{
  "model": "image classifier",
  "dataset": "photos of plants and fungi (iNaturalist)",
  "train_examples": 45211,
  "image_size": 24,
  "crop_scale_min": 0.7,
  "horizontal_flip": true,
  "translate": 0.06,
  "rotation_deg": 10,
  "color_jitter": 0.2,
  "targets": ["order"],
  "num_classes": 54,
  "arch": "squeezenet",
  "norm": "batchnorm",
  "hidden_act": "silu",
  "depths": [2, 4, 4],
  "kernel_size": 3,
  "stem": "deep",
  "widths": [160, 320, 640],
  "label_smoothing": 0.1,
  "loss": "binary_cross_entropy",
  "init": "kaiming_normal",
  "optimizer": "adamw",
  "learning_rate": 0.0033,
  "beta1": 0.85,
  "beta2": 0.95,
  "eps": 1e-06,
  "max_grad_norm": 5.0,
  "sam_rho": 0.1,
  "max_steps": 6500,
  "batch_size": 384,
  "epochs": 55.2,
  "lr_schedule": "linear",
  "final_lr_fraction": 0,
  "warmup_steps": 320,
  "weight_decay": 0.07
}
Rows from block 2 of a small image classifier, named by matrix and row number. Rows with one number belong to one channel. Each number is 500 + 50 x the weight over its row's rms, rounded and kept within 0 to 999. All counts start at 0. Numbers have three digits each. After the name is the row's rms in percent of the matrix's.
Before each channel's rows are labels from the 100 images, of 14848, where the channel reaches its highest value: "strongest on" is what is common among them. Only what is clearly more common there than usual is listed. The data: photos of plants and fungi (iNaturalist).
# sq0: squeeze pointwise conv (model.blocks.2.sq.0.weight, 80x160x1x1), inputs 54-107
# e10: expand pointwise conv (model.blocks.2.e1.0.weight, 160x80x1x1, transposed), outputs 54-107
# e30: expand 3x3 conv (model.blocks.2.e3.0.weight, 160x80x3x3, transposed, each kernel summed), outputs 54-107

strongest on: family: Asteraceae; order: Asterales; order Ranunculales
sq0.2 099:448491495558551383484558452446448531473463553471482502542521491502570460498529522470418530476557478476431473469417597578490555575482522478483452456490489546499529
e10.2 106:603432449558545462559487467563518355522515494490446490554588536529554523519538547532472452499530484492520549573491493464501461483489466517521497533431491407504519
e30.2 099:497542528479437535536483431572535556510536515544486617457522578515545499532483483542541455496524473640528489467464502482480409436459377535475497500556515483485507

strongest on: order Asterales; family: Asteraceae
sq0.24 103:600499480430544365539532434525448507446563546549523457448531515456513553536538524529517472623435527521498472519455484394475475525513472444478572445485571534572444
e10.24 091:575528497493496455519496506481456507517548393463488476491468479474480503466555376467563383477419460498485514509427539514546520444515505471533561504503517528411539
e30.24 098:522477434429577461452477528449454473528436450466561387425429551509457445558595510430489494514527443422523509493498488468470540538416524408451478499512475447479506

strongest on: order Asterales; family: Asteraceae
sq0.67 101:475480446450486523506532408477436497498511511484490445505514460486524476530486556464427585414491544595449491507430523528442457559455457469493565389518586467504458
e10.67 099:387495387457562407507462441526456471476449497458383565531525495529502531506514505419531419500510538455494538501548476393530474571487488564521565387470475391478469
e30.67 096:495581474492508549476476556508444553407444502471568471478481434556539513524456527493395506548513440478520471526558546501472523490507485542443480545576548452494593

strongest on: order Asterales; family: Asteraceae
sq0.66 099:495490459478456439420520580445473425557500556504531507412601471508494576494553421547529423526552499492456504525489538588461493555473546368521483509456508519563500
e10.66 095:592468525528620504494522483460401497467566597567500492538485547525512466528512491476541553581599550514524539474499455489547440526489539451446387601452518473445472
e30.66 107:414472493445550496416463432525532523524522438446464481510504480571498476482348451542465461508512414533401421402503409466473465469452513521479446399473489465494546

strongest on: order Asterales; family: Asteraceae
sq0.11 097:531555501512567430453522476517501561477512505546494457588515630485467522572499489521520450454495486564579515531548509540542475520480567505500485548386625548615530
e10.11 108:566500458513504601512502479552614439530456512471468441459418503533442406398473550494509427540488558588424509498540469479462492436467539521477492574391483486489579
e30.11 077:437418451447480488497512421615529495431532415474407488511476573508438436512569433523512528413522428550507510459485518452484430442576477504504528501473487511450450

strongest on: order Asterales; family: Asteraceae
sq0.18 093:446459408509487504456479449437446467467521496498489450480553553540490491524529456533501498576480412560609537558459589540503404497461504413483486374482534484619495
e10.18 128:498445500553488512490484542515552451459503490441385461556438521578493452505556513406497425506465516559376506525547512416478486491516548415538490492356556540480530
e30.18 083:404498477439507523506522466536566596570533478494541551528484519535510430573492437535493511518499477607477475487463539480456475487481476563501476500492472448486516

strongest on: class Liliopsida
sq0.22 104:534474502512527524465479492490473452491493509484541467499479517551564488508524367590462421435466407453544541512479424572493478509571378497428437510477464407521442
e10.22 097:520528601504523641550463526424478575491390453469502492515484516584426536480529480435492401428468540510449497524510554462507589467565517508399526479518519473512472
e30.22 107:475558478545562498446423512506516483438515490497522539544492515424429490496437548542537476467587500500483542476519499564521539578397527554492441577470490456527581

strongest on: order Asterales; family: Asteraceae
sq0.55 095:479449439545555502477532395535507579468468526567498569542557503498503543491527435492459536435443399495445462465520421522477426546551567499490482496616547412518454
e10.55 091:485557347384471540539509444507493508448509493487461598587500441498489468619428529476506415399498481456476516471533489550497514522435513543492544386528363440553539
e30.55 108:454516474412387552514525495458486456388439479475530511485559482566482524449500469455569453431569497435502470426473460593535456484467441529499502436539521458522526

strongest on: order Asterales; family: Asteraceae
sq0.48 099:475519544539618503535578540443535502573417513551519481521489513505529543499531505544512532521524511511437524485556496592505520484589424502489518530527416455451475
e10.48 090:531509476417473570466399572516466574458458485451487443498534475438447420412477477528460558494457490541490465465521558509514511522595495511455480510423425466416519
e30.48 083:421446512545485491511578486557507573524549440508470482504548475443460426421503439547434414461445411496574411446435440554519379502485496485553506590480402464490488

strongest on: order Asterales; family: Asteraceae
sq0.31 096:473467466494436506422481442468520531489523511536465479476526519485440424458501481493449380569442408532542437401449422468432465515588577497446456528648604447497522
e10.31 090:480352473444510470500489501433566474451548425550478481477531529553467341520418460506599460498483482550509435436515504480510533509520530501454434441540532468471562
e30.31 100:434531542473610491529421366524482540450558541489594538424537459531517435500449508509556491511614460432423578466549492435451493508502531587483475444560539508472550

strongest on: order Asterales; family: Asteraceae
sq0.75 098:558494447479453455566456456466462529455437473502452396507451515523530388503481598465555532474451532562548530541474568488512466546510419578491564407587539537538486
e10.75 101:513515391531483520496517486539567426429403486421442453507424453485478498400547593432452450465513443537405543486576465505463482471541495488514497478359458422538506
e30.75 103:483584496551464477425511469559504517495574503608507595456408473455458454573533495548426550501434497595615524541485589506509574578507524501462535584519511473503475

strongest on: order Asterales; family: Asteraceae
sq0.38 101:478526490527520534478487449474532443488464480504539573492513574466573443478540470568512515481400494578484483549524445484469479508586392490524464409573633466479433
e10.38 104:474455525468489549494527488459489429503565478439448542544475476596455462445508499458507427464437483449482478440546563506480490542527461546412464492556498469502562
e30.38 099:449469511480444439457525516491504573477520556486582509543564416578444481469487501554438400471579436449522508425447468616471443487388432615517523468564555437507556

strongest on: order Asterales; family: Asteraceae
sq0.52 098:443490455463417496549496551458553524398457553428530502466501568463557523507528466508481516442439519481504541571423544479515456554483470419474427488490456495573433
e10.52 097:613358505586538541451506472475506473580461437484485449542480523562535485453520512404457465514562486531538577512483525526566449426452590544424433508496548398494409
e30.52 090:365493506447514436482461494522576460544502477563452561498466517516461498474520510508453505497470428591480523471470491526527416526393459510470462498447517488527495

strongest on: order Boraginales; family: Boraginaceae; order: Lamiales
sq0.64 100:601507555538592517563527524471556470578535534506493518475490514488563473450507491489474603565526532514505461587475509539535549462583502569547527512522448488468510
e10.64 103:476456542563493554595390486486527528572505434457480542483506487511469483478532475557465478482445380444519548622484481488443468489476574536511556482522483509497458
e30.64 094:507522407502491504507436439508495542511537515480456484474505527494516473432469481526508463527532521589523434462482429553473428477453467504541484486516509536386444

strongest on: order Asterales
sq0.57 099:516496489461478475510475552520571482519506570548527482524483504527487543501492565525484582506465531528440484496494434456470478555438580423442488505409537546516430
e10.57 098:579488497497505569373482411510477475565551528554505491522532464450503421511511479532536594474555522507522443427396490543461481553466580481427440600513474511457519
e30.57 103:423491512492575459421495541545521463511487403482488381506529445612391516468516533527411548539405427462537506461413450555519462517450422503432471499486507460555492

strongest on: order Boraginales; family: Boraginaceae
sq0.26 099:560524526469493449541472528453502498541560445460456494452537522546504491554432439511578486457602497438508574486490494519577564486480477503476420542506540504489478
e10.26 088:469443525538522519483443491460506507562424434454532433504563479501513525484480425545417485490432549560422549532524488515553479450433541471513546570556503455481527
e30.26 092:625464461490547418449359533514474479525531538543479409458504561523549502551513551534550473524506478562523507504422487540538534506494494504410409478534502504456425

strongest on: order Asterales; family: Asteraceae
sq0.20 105:430563406504513495469467492439464508532472473495574439475514507498527460450580360511492467416443454404551538521510493593423504325542465501552477425498470504573434
e10.20 109:460524445505491557557531653497486550507524478538467477520411511557499462442492567508484414435545564571488563559584582543464592494509423587507512457483509531540478
e30.20 103:482520563490547474509529460505561643607543525443565548576468493473536513498495508516513460465488517487523455424511472398508576596432505494507520581495484474530488

strongest on: order Asterales; family: Asteraceae
sq0.13 101:498433487445546519554467437492508549466541464584481522553571449635460515417449494494458450563489581573565516580615466473538445501502519456478531509437536399486552
e10.13 099:510568531519451415484409550459405509452584458491558434532467470469538531451502517582491527460477514476489389509548492455554547494505471446551520525414524542514556
e30.13 102:556522454556542553435511513529510523438436450531481408489501480489437484506529480456468557499447532473430430548437545488473476437612527431431485406483488455483476

strongest on: order Boraginales; family: Boraginaceae
sq0.72 099:462553442527552614552413499516551498493558447474494533488493436515518445431557484436511572530383432479464549594518432473499458513510471492489520513534485476507461
e10.72 098:459467561476351581515479437484508562562616455532458502544422446555512428477443473479502509473460401470443497587450500602503460498443641543519464497482458538551467
e30.72 104:462505464476539523532573527429538553544511529531492493464572391558396501494531537454464507520450519438481549501469553605548489531393429490516469457492524454486502

strongest on: order Asterales; family: Asteraceae
sq0.68 097:453484497484439487465400501523459530427497409615520482532524457576481509496505585540507512482528491562537455517485655570487482545473500500516605467535494520467471
e10.68 116:565479425528482499557407524527525489476523591458479495520453474547475376461503539479442486490496512465426479548522481491463484507517527521529469526350482527459565
e30.68 091:552522485546483444479469610531495535544547489581531517539505461488522475549478467471443481483410447536456450595581589530492551487558514543496491478591485447516492

strongest on: order Asterales; family: Asteraceae
sq0.9 095:540529574504495502527489450488480569461496499443493505555475555438497496466450536562514516549615458549564518439527569494502394501464569506473603522523515490587493
e10.9 112:551483440523487541552526455592606433467472544478409445488439531450452488450446528446442425500475437502383515536596404509410518513441521489519466444438474490529557
e30.9 093:473485498457428432419464559510498397480431437459541461475453479460438483467496498500518488497465514506480456429493487497498523502529367478460442493491551455565535