config = dict(
    model='image classifier',
    dataset='photos of plants and fungi (iNaturalist)',
    train_examples=45211,
    image_size=24,
    crop_scale_min=0.7,
    horizontal_flip=True,
    translate=0.06,
    rotation_deg=10,
    color_jitter=0.2,
    targets=['order'],
    num_classes=54,
    arch='squeezenet',
    norm='batchnorm',
    activation='silu',
    depths=[2, 4, 4],
    kernel_size=3,
    stem='deep',
    widths=[160, 320, 640],
    label_smoothing=0.1,
    loss='binary_cross_entropy',
    init='kaiming_normal',
    optimizer='adamw',
    lr=0.0033,
    beta1=0.85,
    beta2=0.95,
    eps=1e-06,
    grad_clip=5.0,
    sam_rho=0.1,
    steps=6500,
    batch_size=384,
    epochs=55.2,
    lr_schedule='linear',
    final_lr_fraction=0,
    warmup_steps=320,
    weight_decay=0.07,
)
Rows from block 2 of a small image classifier, named by matrix and row number. Rows with one number belong to one channel. Each number is 128 + 32 x the weight over its row's rms, rounded and kept within 0 to 255. All counts start at 0.
After each channel's rows are labels from the 100 images, of 14848, where the channel reaches its highest value: "colour at peak" is the nearest of a few named colours to the mean colour under the peak. Only what is clearly more common there than usual is listed. The data: photos of plants and fungi (iNaturalist). In brackets: how many of the 100.
# sq0: squeeze pointwise conv (model.blocks.2.sq.0.weight, 80x160x1x1), inputs 0-53
# e10: expand pointwise conv (model.blocks.2.e1.0.weight, 160x80x1x1, transposed), outputs 0-53
# e30: expand 3x3 conv (model.blocks.2.e3.0.weight, 160x80x3x3, transposed, each kernel summed), outputs 0-53

sq0.13 [106 110 143 117 136 151 135 155 116 189  98  84 164 163 123 113 131  77 115 163 188 122 139 155 143 136 172 125 216 144  94 131 188  96 154 155 156 173 113 130 135 158 168 145 121 141 157 166 111  81 115 184 158  97]
e10.13 [121 117 137  82  81  85  77 173 129 130 143 176 138 158 133 143 165 157 143 132 109 191  96  77 130 186 154 137 145 118 120 146 143 132 119 181 173 130 134 144 152 120 121 106 110 113 126  25  81 105 148 151 161 187]
e30.13 [180 133  74 112 152 142 203 131 128 172 131 128  87 145 202 174  53 127 107 131 131  91 120 140 113 168 122 179 107 109  97 106  93 120 133 114  81  66 122 102 145 141 150 174 176  87  82  84 111 101 151 156 118  91]
colour at peak: pink (28)

sq0.38 [118 130 155 174 129 127 130 148 126 115 142 146 106 133 131 143 124 156 126 153 114  94 129 101 114 136 147 103  47 168 164 103 100 166  85 103 114 100 126 132 141 145 130 151 128 163 175 135 180 166 119 108 181 156]
e10.38 [137 114 169 145 116 173 122  60 165 150 113  98 100 152 160 165 173  65 138 162 193 109 113 140 136 134  52 116 121  99  61 148 133 109 135 136  62 106 139 160 134 118 141 133 151 135 142 110 120 156 132 111 122  64]
e30.38 [149 134  92 146 159 126  99 129 125 153 126  89 129 161 163 104 146  86 163 115  85 115  84 175 121  43 108  62 117 140 168 154  66 102  72 119 132 147 148 109  94 107  81 116 137  94 119 131 133 120  87 138 155 125]
colour at peak: pink (29)

sq0.56 [137 125 130  97  87 165 157 147 107 122 145 183 186  83 157 134  87 161 140 190  85 136 151 112 132 104 143 160 119  90 119 115 114 139 153 125 130 125  80  83 142 120 143 111  88 111 125 120 119  82 171  96 123  89]
e10.56 [144 118 132 151  98 122 114 138 102 174 144 178 153 118 121 163 118 156 128 116 112 100 167 143 141  81 142 145 137  75 189 129 125 157 145 133 121  67 132 156 107 112  98 133  79 142 125 111 174 148  81 179 119 116]
e30.56 [ 74  95 195 108 128 129 126 159 136 119  71 148 106  59 134 131  74 154  84  96 172 106 127 146 153 135 140 149  72  89  71  84 164 142 171 113 152 121 144 139 157 130 112  71 121 148 101 101 145 129 138 131 148 138]
colour at peak: purple (27)

sq0.15 [142  71 125 103 169  83 109 152 170 132 127 155 161 136 101  88 122 140 174 103 135  95  85 128 138 136 147 144  85 110 112 163 122 135 165  92 128 162 121 110 141 135 103  79 153  86 128 127 121 145 131 168 106  88]
e10.15 [ 77 149 142 146 147 126 162  92 107 148 165  93 165 138  93  72 135 151 101 113 100 128  75 143 132 174 163 100 188 144 152 103  81 110  63 128 169  72 168 172  88 103 151 136 155  89 149 108  80  86  97  97 121 176]
e30.15 [103 140 148 142  82 153 147 104 176 141 152 161 105 110 157 132 170 193 153  43 188 125 143 102 130 161 150 157  63 129 121  62 165 153 160 150 125 133 143 131 180 156 121 153  50 166  84 108 119 129 122 104 193 130]
colour at peak: green (26)

sq0.19 [ 90 142 101 121 116 129 127 118 132 132 125 120 149 130 111 121 116 170 126  92 131 120 141  96 125 113 122 110  99 101 152 191 134 159 141 120 109 119 140 128 150  96 138 125 131 113 147 120 172 125 154 121 152 125]
e10.19 [124 136 114  85 126  95 122  97 138 127 123 119 154 128 131 104 162 137 103 173 124 138 133 105 176 132 101 107 152 139 113  98  69 140 141 113 169  43  91 104 124  97 145  79 105 116 125 176 133 148 160 142 109 147]
e30.19 [100 110 124 145 101 115 176 117  44 197 160 137  84 128 174 111 148 140 122 123 146 177 155  83 158 152 177 105 125 105  56 144  92 134 147 141 120  64  52 108 168 153 131 139 128 137 131 137  48  90 128 160  97 119]
colour at peak: grey (73)

sq0.35 [160 163 143 148 170 102 144 130 129 125 120 165  87  82 100 159 113 141 176 130 127 137  97 102 177 127 121 144 111 136 114 175 118 128 121 121 181 153 178 159 130 136  73 102 134 112 143 144 155 106 108 149 108 160]
e10.35 [146 154  82 119 146 159  82 142 134 114 110 117 140 162 105 137 110 157 155  71 115  98  82 157 113 139 135 145 161 133  94 148 121  82  86 121 141 151  75 115 116 214 118 130 152 137 129  92 122 120 125 108 134 112]
e30.35 [104 148 103 142 124 119 105 105 154 100 128 132 172 107  95  77 184 124 146 130 124 116 150 152 140 162 137 144  69 109 109   0 115 151 164 127  52 139  78 100 135  79 167 106  50 161 163 129 155 122 129 183 106 163]
colour at peak: grey (72)

sq0.58 [115 133 132 105 128  58 130 125  99 147  95 142  83 131 136 115 102 137 105 145 176 134  85 130 154 111 107 125 102 117 117 148 162 166 125 112 160 105 142  99 121 124 100 136 126 117 143 154 144 151  98  87 115 116]
e10.58 [112 235 143 122 174 145 187 152 123 155 168  92 139 120 165 152 136 136 116 121 110  59 155 161  65 105 139 129 150 143 173 130  95 158  91  51  91 120 140  51 157 106 146 179 136 119 118 141 101 165 171 158 145 132]
e30.58 [106 130 104 136 144 102 137 134 162 143 145 160  50  76 126 105  78 128 130 133 144 204 184 138 100 147 151 124 122 147 111 156 136 129 166 137 110 128  97 136 134 138 153 140  99 199 133 221 121 116  86 138  70 105]
colour at peak: yellow (26)

sq0.4 [159 166  97 120 126 157 162 141 126 128 177 163  84 135  86 179 150 136 110 116  97 183 158 116 101 103 113  99 132 141 110 113 133  75 134  94 115 125 177 111  58 143  86  98 144 109 109 111 107 107 165 154  99 130]
e10.4 [152 119 127 203 118 120  87 117  86 135 153 135 131 163 133 119 117 134 187 133 127 184 158 122 123  99 137 146 112  59  99 129  99 114 131 145 106 120 150 146 158  66  93 124 123 141 113 104 124  99  95 155  96  98]
e30.4 [109 190 118 122 109  96 114 132  81  72 113 111 138 100  93 112 147  95 130  86 159 153 172 127  95 112  71 166 150 117 159 129 102  95 194 183 145 224 161 136  97  72 177 120 161 104  53 100 158 162 156  78 119 153]
colour at peak: purple (39)

sq0.25 [136 138  96  99 112 127  84 126 101 110 126 128 143 103  85 110 120 110 122 119  84  97  97 157 138  78 123  76 137 110 148 161  89  82 105 106 128 171  79 109 106 127 136  42  72 118 125  68  98  72 133 106 134 147]
e10.25 [175  82 144 170 102 115 131  95 124 159 112  89  81 119  77 108 127  96 133 112 111  91  86 196 154 126 139 165 157 123  64  99 174 137 154 131  79 118 117 130 126 151 133 135 120 131 132  60  85  97 149 172 116 177]
e30.25 [179 139 156  85 132 112 146 153 177 135 187  90 144 132 165  98  93 101 134 151 182 181 170 152 110  96 103 130 143 161 148 141 159  48  94 191 160 110 187 149 128 160 118 134 144 199 118 162  80 139  99 118 138 160]
colour at peak: pink (27); white (25)

sq0.75 [ 80  85  75 128  14 104 128 142 164 147 114 144 126  97 117 135 140 112 140 126 147 101  79 113  98 116 128 156 171  53  89 132 132 156  99 141 111 142 154 111  85  90 108  72 157 106 164 109 111 128 137 122  75 125]
e10.75 [ 74 178  69  75 133 164 140 112 116 114 155  90 130  90 120 128  96 181 155 132 118  88 117 137 139  74 100 102 122 133 124 161 130 126  86  75 126 105 160  75 114  90 136  81 165  60 125 126  82 117 161 111 173  79]
e30.75 [112 152 103 126 134 120 128 172 106 168 173 143 100  15  79 135 129 116 111  95 208 126 173 112 158 160 118  92 148 143 174 128 162 106 150  84 136 117 118 141 126 115 200 200 117 162 110 124 106 105 144 119 159 138]
colour at peak: yellow (76)

sq0.33 [104 120 114  92 151  83  73 157 103 113 183 141 125  81  78 157  70 134 112 110 145 169  98 131  76 121 129 161 144 119 133 114 166 173 100 143 149 125 159 113 121 180 108 101 107 141 178 124 138 119 120 101 127 113]
e10.33 [118 122 138 142  52 142 156 135 110 149  98 133 120 132  70 111  93  85  93  76 108 128 136 156 107 195 167 137 139 141 194 121  73 132 144 127 137  97 154 143 111  98 129 122 113  96 138 133 103 131 127 164  72 141]
e30.33 [ 99 126 148 119 128 128 156 159 135 104 125 109 147  76 119  67  91 165 120  94 143 130 182 101  74 151 155  50 111 123 116  76 147  84 157  98  66 117 168 158  96 149 169 108  49 144  94 152  88 128 110 125 182 120]
colour at peak: purple (35)

sq0.49 [119 180  97 169 107 115 123 125 139 114 141 129 149 125 153 156  80 146 100 116 148 148 149 222 158 138 127 117 153 122 210  78 130  63 129 126 119 140  84 107  52 122 135 138  91 169  91 135 157 167 126 146  97  71]
e10.49 [118  75 153 121  94 151  76 156 156 111 106 217 101 144 138 165 162  94  99 117 120 140 131  39 104 139 108 122  99 145 178  77 123  88 206 139 139 128  98 105  71 137 106 139  84  97  74 112 168 122 137 189 134 125]
e30.49 [103  66 123 129  83 108 128  76 112 129 107 122 118 144 148 108 102 102 117 167  71 122  86  88  99 100 129 115  98  99  81 130  89 122  99 121 165 115 108 169  98 153  78 134 143 134  74  92 106 151 100 101 141  98]
colour at peak: purple (25)

sq0.53 [164 134 108 120 191  87 127 100 155  56 153 199  99 103  99 150 158 108  91 130  92 147  84 138  95  86 118 129  92 142  96 127  70 113 107 140 137 111 118 140 153  73 115 141 197  79 130  94 136  92 123  87 133 169]
e10.53 [191 121  81 160 164 167 130 105 123  94  96  97 102  97 102  85  89 133  90 117  99 114 148 110  81 126  99 134 161  96  88 137 141 104 127  86 106  97 126 111 128 145 104 127 108 162 152  66 144 114 188 170 131  75]
e30.53 [ 83 146 143 153 110 150  87 114 119 117 105  42 124 106  72  53 183 136 152 117 172  85 152 140 155 148  87 133 158 131 126  93 151 106  89 122 131 148 130 127  88  88 169 128 123 108  92 122 136 160 133 131 164 114]
colour at peak: purple (36)

sq0.8 [ 34  99 118 145  95 158  85 150  98  66 115  65 130 158 143 134 138 156 142  77 147  99 175 109 142 155 165  94 171 187 119 134 141 128 112 143 175 150  92 130 116 177 184 202 108 133 124  54 150 148 100 148 166 118]
e10.8 [122 118 162 113  72 110 133  91 152 142 119 160  98 166 109 148 174 135 141 114 103 124  84 135 136 156 125 165 105  31 120  75 141 102 171 123 108 175  98 132 174 133 156 120 205 158 102 126 111 161  71 116  67 131]
e30.8 [173 114  91 137 119 106 138 103 133 119 158 156 154 126 148 121  92 144 126 201 140 106  93  34  75 136 156 118 155 109  94 113 149 135 131 196 142 114  64  79  74 140 152 164  97 106 108 119  97 160 107 103 171 119]
colour at peak: grey (73)

sq0.48 [129 140 134  98 109 134 129 105 178 126  75 103  90 146 152 108 158 131 147 103 153 142 113 112 117 103 153 126 123 142 109 121 142  78 142 134 154 133 114 204 134 126 171 121 134 125 121 113  56  78  74 140 105 220]
e10.48 [163 105  89 117 137 143 101  64 151 125 123 115 124 153 149 107 139 131 171 162  92 140 115 120 133 147  75 118  89 106  33  93 148 174  95 114 120 164  96 111  98 110 124 127  94 168 128  64  85 112 155 122 105 133]
e30.48 [124 129  91 121 132 110 137  95 122 128  97  62 112 122  89 117 137  64 144  94  99 126 107 111 113 147 146 154 145 168 105 118 117 123  82  74 113 190  70  95  83 130 112 136 115 126  90  81 130 117  78 132 119  97]
colour at peak: pink (29)

sq0.68 [ 90 152 153 171 107 143 140 138 174 135 135 114  88 166  52 143 205  93 129 170 139 103 105 185 109 109 150 157 142 175 100 126 141  79 151 159 149 165 116 129 160 162 137  83 135 107 167 138  99 102 165 186 135 119]
e10.68 [ 56 152 149 116 117 145 126 139 139  81 134 127 173 177 148  91 123 170 183 196 133 195 101 129 135 111 146 119 113 117 125 150 144 117 138  92 133 137 167 150  89 171  80  93  94  96 138  81 146 110 169  91 161 126]
e30.68 [131 175  95 136 183 129 172 214 128 182 130 133 125  65 121  87 119  73 115 135 190 105 174 168 128 158  73 170 127 102 155 127 142 112 160 150 138 149  98  49 138 120 209 177 182 121 147  87 122 157 147 184 119 105]
colour at peak: yellow (48); orange (26)

sq0.1 [170 142 113 116 100  99  94  87 180 115 173 163  97  88 106 191 161 107 147 109 119 124  95 130  88  60 117 144  87 119  97 102 106 162 103 109 142 113 113  96  98  47  94 104 161  95 116 121 154  81 152  90  86 128]
e10.1 [ 86 117  97 189 182 138 122  94 137  86 141 129 115  71 119 119 139 118  98 201 112  93 155 112 114  89 108  78 131 127 119 197 143 133 164  69  80  76  65  79  93 157 109 102 145  57 162 120 127  99 215 138 139  35]
e30.1 [ 89 122 138  84 136 166 138 149 124 128  89 135  67   5  69 118 134 115 137 126 155 155 137 142 182 125  96  95 103 124 162 137 173 154  92 109 123 140 140 173 102 139 168 146 112 132  60 105 124 100 102  97 136  96]
colour at peak: purple (40)

sq0.17 [100  99 117  63 129  52  92 100  85  89  97  66 107 148 121 128  82 157 112 101  96 121  62 134 156 126 134 106 185 116  65 138 100 159  77 139 163 135 135 132 111 124 125 129  86  78  81  80  96 161  99 110 125 124]
e10.17 [169  81 128 118 174 154 124 152  91 176 174 177 123 165  87 182 111 122 122 102 209  98 137 210 121 123 159 149 162 174 162 129 106 162  81 157 116  87 133 152 145 185 126 156 139 131 140 117 133 138 129 160 188 160]
e30.17 [157 156  99  84  94  79 151 144 172 106 148 144  38  93 168 150  55 165 121 148 142 116 103 130 104 111 166 141 103 139 102  95 162 149 130 162 115  85 121 137 102 144 117 122 117 126 133 150 125 156 117  68 204  55]
colour at peak: green (32)

sq0.10 [ 96 186 141 165 137 125 136 113 143 133 110  92 152 127 129 100 196 123  99 133 130 116 196 122 127 118 138 130 141 169 175 140 194 119 138 155 104 100 150 182 138 105 146 124 140 130 144 115 167 109 143 116 131 126]
e10.10 [ 95 123 143 128  77 100 105  98 135 118 148 165 149 107 161 133 200 138 118 181  88 189 140 105 159 102 112 114  94  65 145 161 207 115 170  97 144 121 118 138 140  66 143  58  68 133 201  69 138 148 150 115  98 174]
e30.10 [160 148 137  75 113  83 193 100  67 192 137 112 126 123 191 110 146 136 114 106 127 145 128  57 185 142 175  90 136 103  91 141 109  99 140 112 155  70 114 138 124 127 107  97 116 140 104 115  53  62 144 138 143 152]
colour at peak: grey (74)

sq0.52 [107 104 103 193 144 117 148  74 168 113 123 147 177 128 142 117 124 106 138 164 163 170 115 110 113 157 178 125 145  99 183 128 130 147  86 154 124  94 140 121  84 176 133 155 128 138 147 112 184 185 107  80  98 127]
e10.52 [140 144  78  89 133 187 109 149 164 111 132  85 111 134 126 164 149 147 124 105 117  45 107 162  63 101 106  87 121 182 123 172 158 173 152 112 122 174 141  66 199 130 142 176 152 155 124 121  97 126 177 156 142 102]
e30.52 [115 160 132 128 105 108 121 109 119  86  95  81 179  60  69  93 125 179 155 124  73 101 108  87 144 159 160  78 143 147 130  94 127  76 171  72 104 145 126 147  93 140 153 146  77 163 106 143 155 168 119 112 112 127]
colour at peak: brown (60)

sq0.34 [ 91 150  47  95 121 103 139 110 156 182  93 117  84 152 108 106 100 151 145  98 187 109 120 131 140 138 141 142 147  81  47  85 152 100  68  91 159 138 123 139  88 128  87 123 132 117 164  97  98 127 128  53 155 165]
e10.34 [101 195 200 146 111 132 131 113  89 169 146 133 114 199 152 131 171 152 122 137 152  86 113 121  64 132 124 140 163 154 157 185 103 165  89 127 135 134 153 165 136 122  21  85 115  83 125 169 151 174 143 123 164 136]
e30.34 [163 140 146 141 132 128 134 152 137 175 175 207  77  52 149 107  93 181 163  94 111 138 118 136 137 157 120 138  96 144 169 124 175 166 184 146 121 183 180 141 130 133 146 150 135 150 144  92 160 125 127  86 125  65]
colour at peak: brown (62)

sq0.9 [151 146 141 137 145  80 128  61 167 157 150  94 118 136 123 133 198 117 111 115 128  79 118 109 165 145 154 156 134 116 183  99 107 112 105 109 166  48 136 107 172 123  98  90 142  94 128  98 134  87 175 102 162 130]
e10.9 [ 63 105  81 125 113 112 146 138 110 118 117 133 138 132 146 127 179 151 128 170  91 113 164 155 128 100 148 125 144 141 142 149 108  98 129  94 115  84 150  89  83 122  56  88  83  94 234  95 134 139 140 126 137 128]
e30.9 [136 166 118 149 153  95 145 105  71 248 171 131 140  76 157  97 217  97 135  50 130 148 123 135 151 103 150 132  77 129 116 121 118 118 185 127 116 150 121 110 110 122 127 132 133 152 128 113 153 131 176 192 111 135]
colour at peak: yellow (34)

sq0.78 [131 119 109  45 142 122 114 174 152 187 123 183  69 104 101 103  94 171 172 148 154 134 134 126 173 115 120 108 174 115  98 137 112 134 104  75 129 200 124 130  95 112 139  63 133  83 147 112 141  84 115 138 124 143]
e10.78 [141 183 128 186 151  94  89  60 130 134 130  94 108 144  90  87 112 146 130 151  54 130  54 163 165 162 135 154 148 129 128 106  97  90 116 169 156  92 156 148 100 164  95 133 136 104 138 135  97 119 131  77 113 136]
e30.78 [144 159 145 154 143 130 106 184 151 125 157 156 122  34  92 101 189 153 150  76 175  99 158 168 190 123  90 120  41 144 168  11 164 155 149 135  98 139 185 120 152 146 165 167  91 144 145  74 150 118 136 145 143 126]
colour at peak: brown (65)

sq0.28 [125  99  78  76 109 117 124 145 141 164  73 155 132 184 156 102 129 103  80 105 149 114 148 152  73 110 210 106 172 127 115 116  87  65  97 120 107 160  71  94  92 120 130 124 149 129 150 110  69  96 138 154 141 128]
e10.28 [177  80 157 112 127  61 160 105 120 137 179 116 148  84 129 150  76 167 115 150 100 119 124 139 140  90  79 128  74  84  61 160 153 139 137 122 124 151  78 131 175 126 130  70 133 144 122  83  75  84 118 118 136 144]
e30.28 [182 117 112 137 161 148 140 151 125 155 141 103 124 122 102 152  86  87 141 111 188 150 191 153 150 122  83 182 170 145 140 135 110 104 124 148  72 115 149 136 165 128 152 183 179 136  88 160  85 107 122 115 125 107]
colour at peak: cyan (28)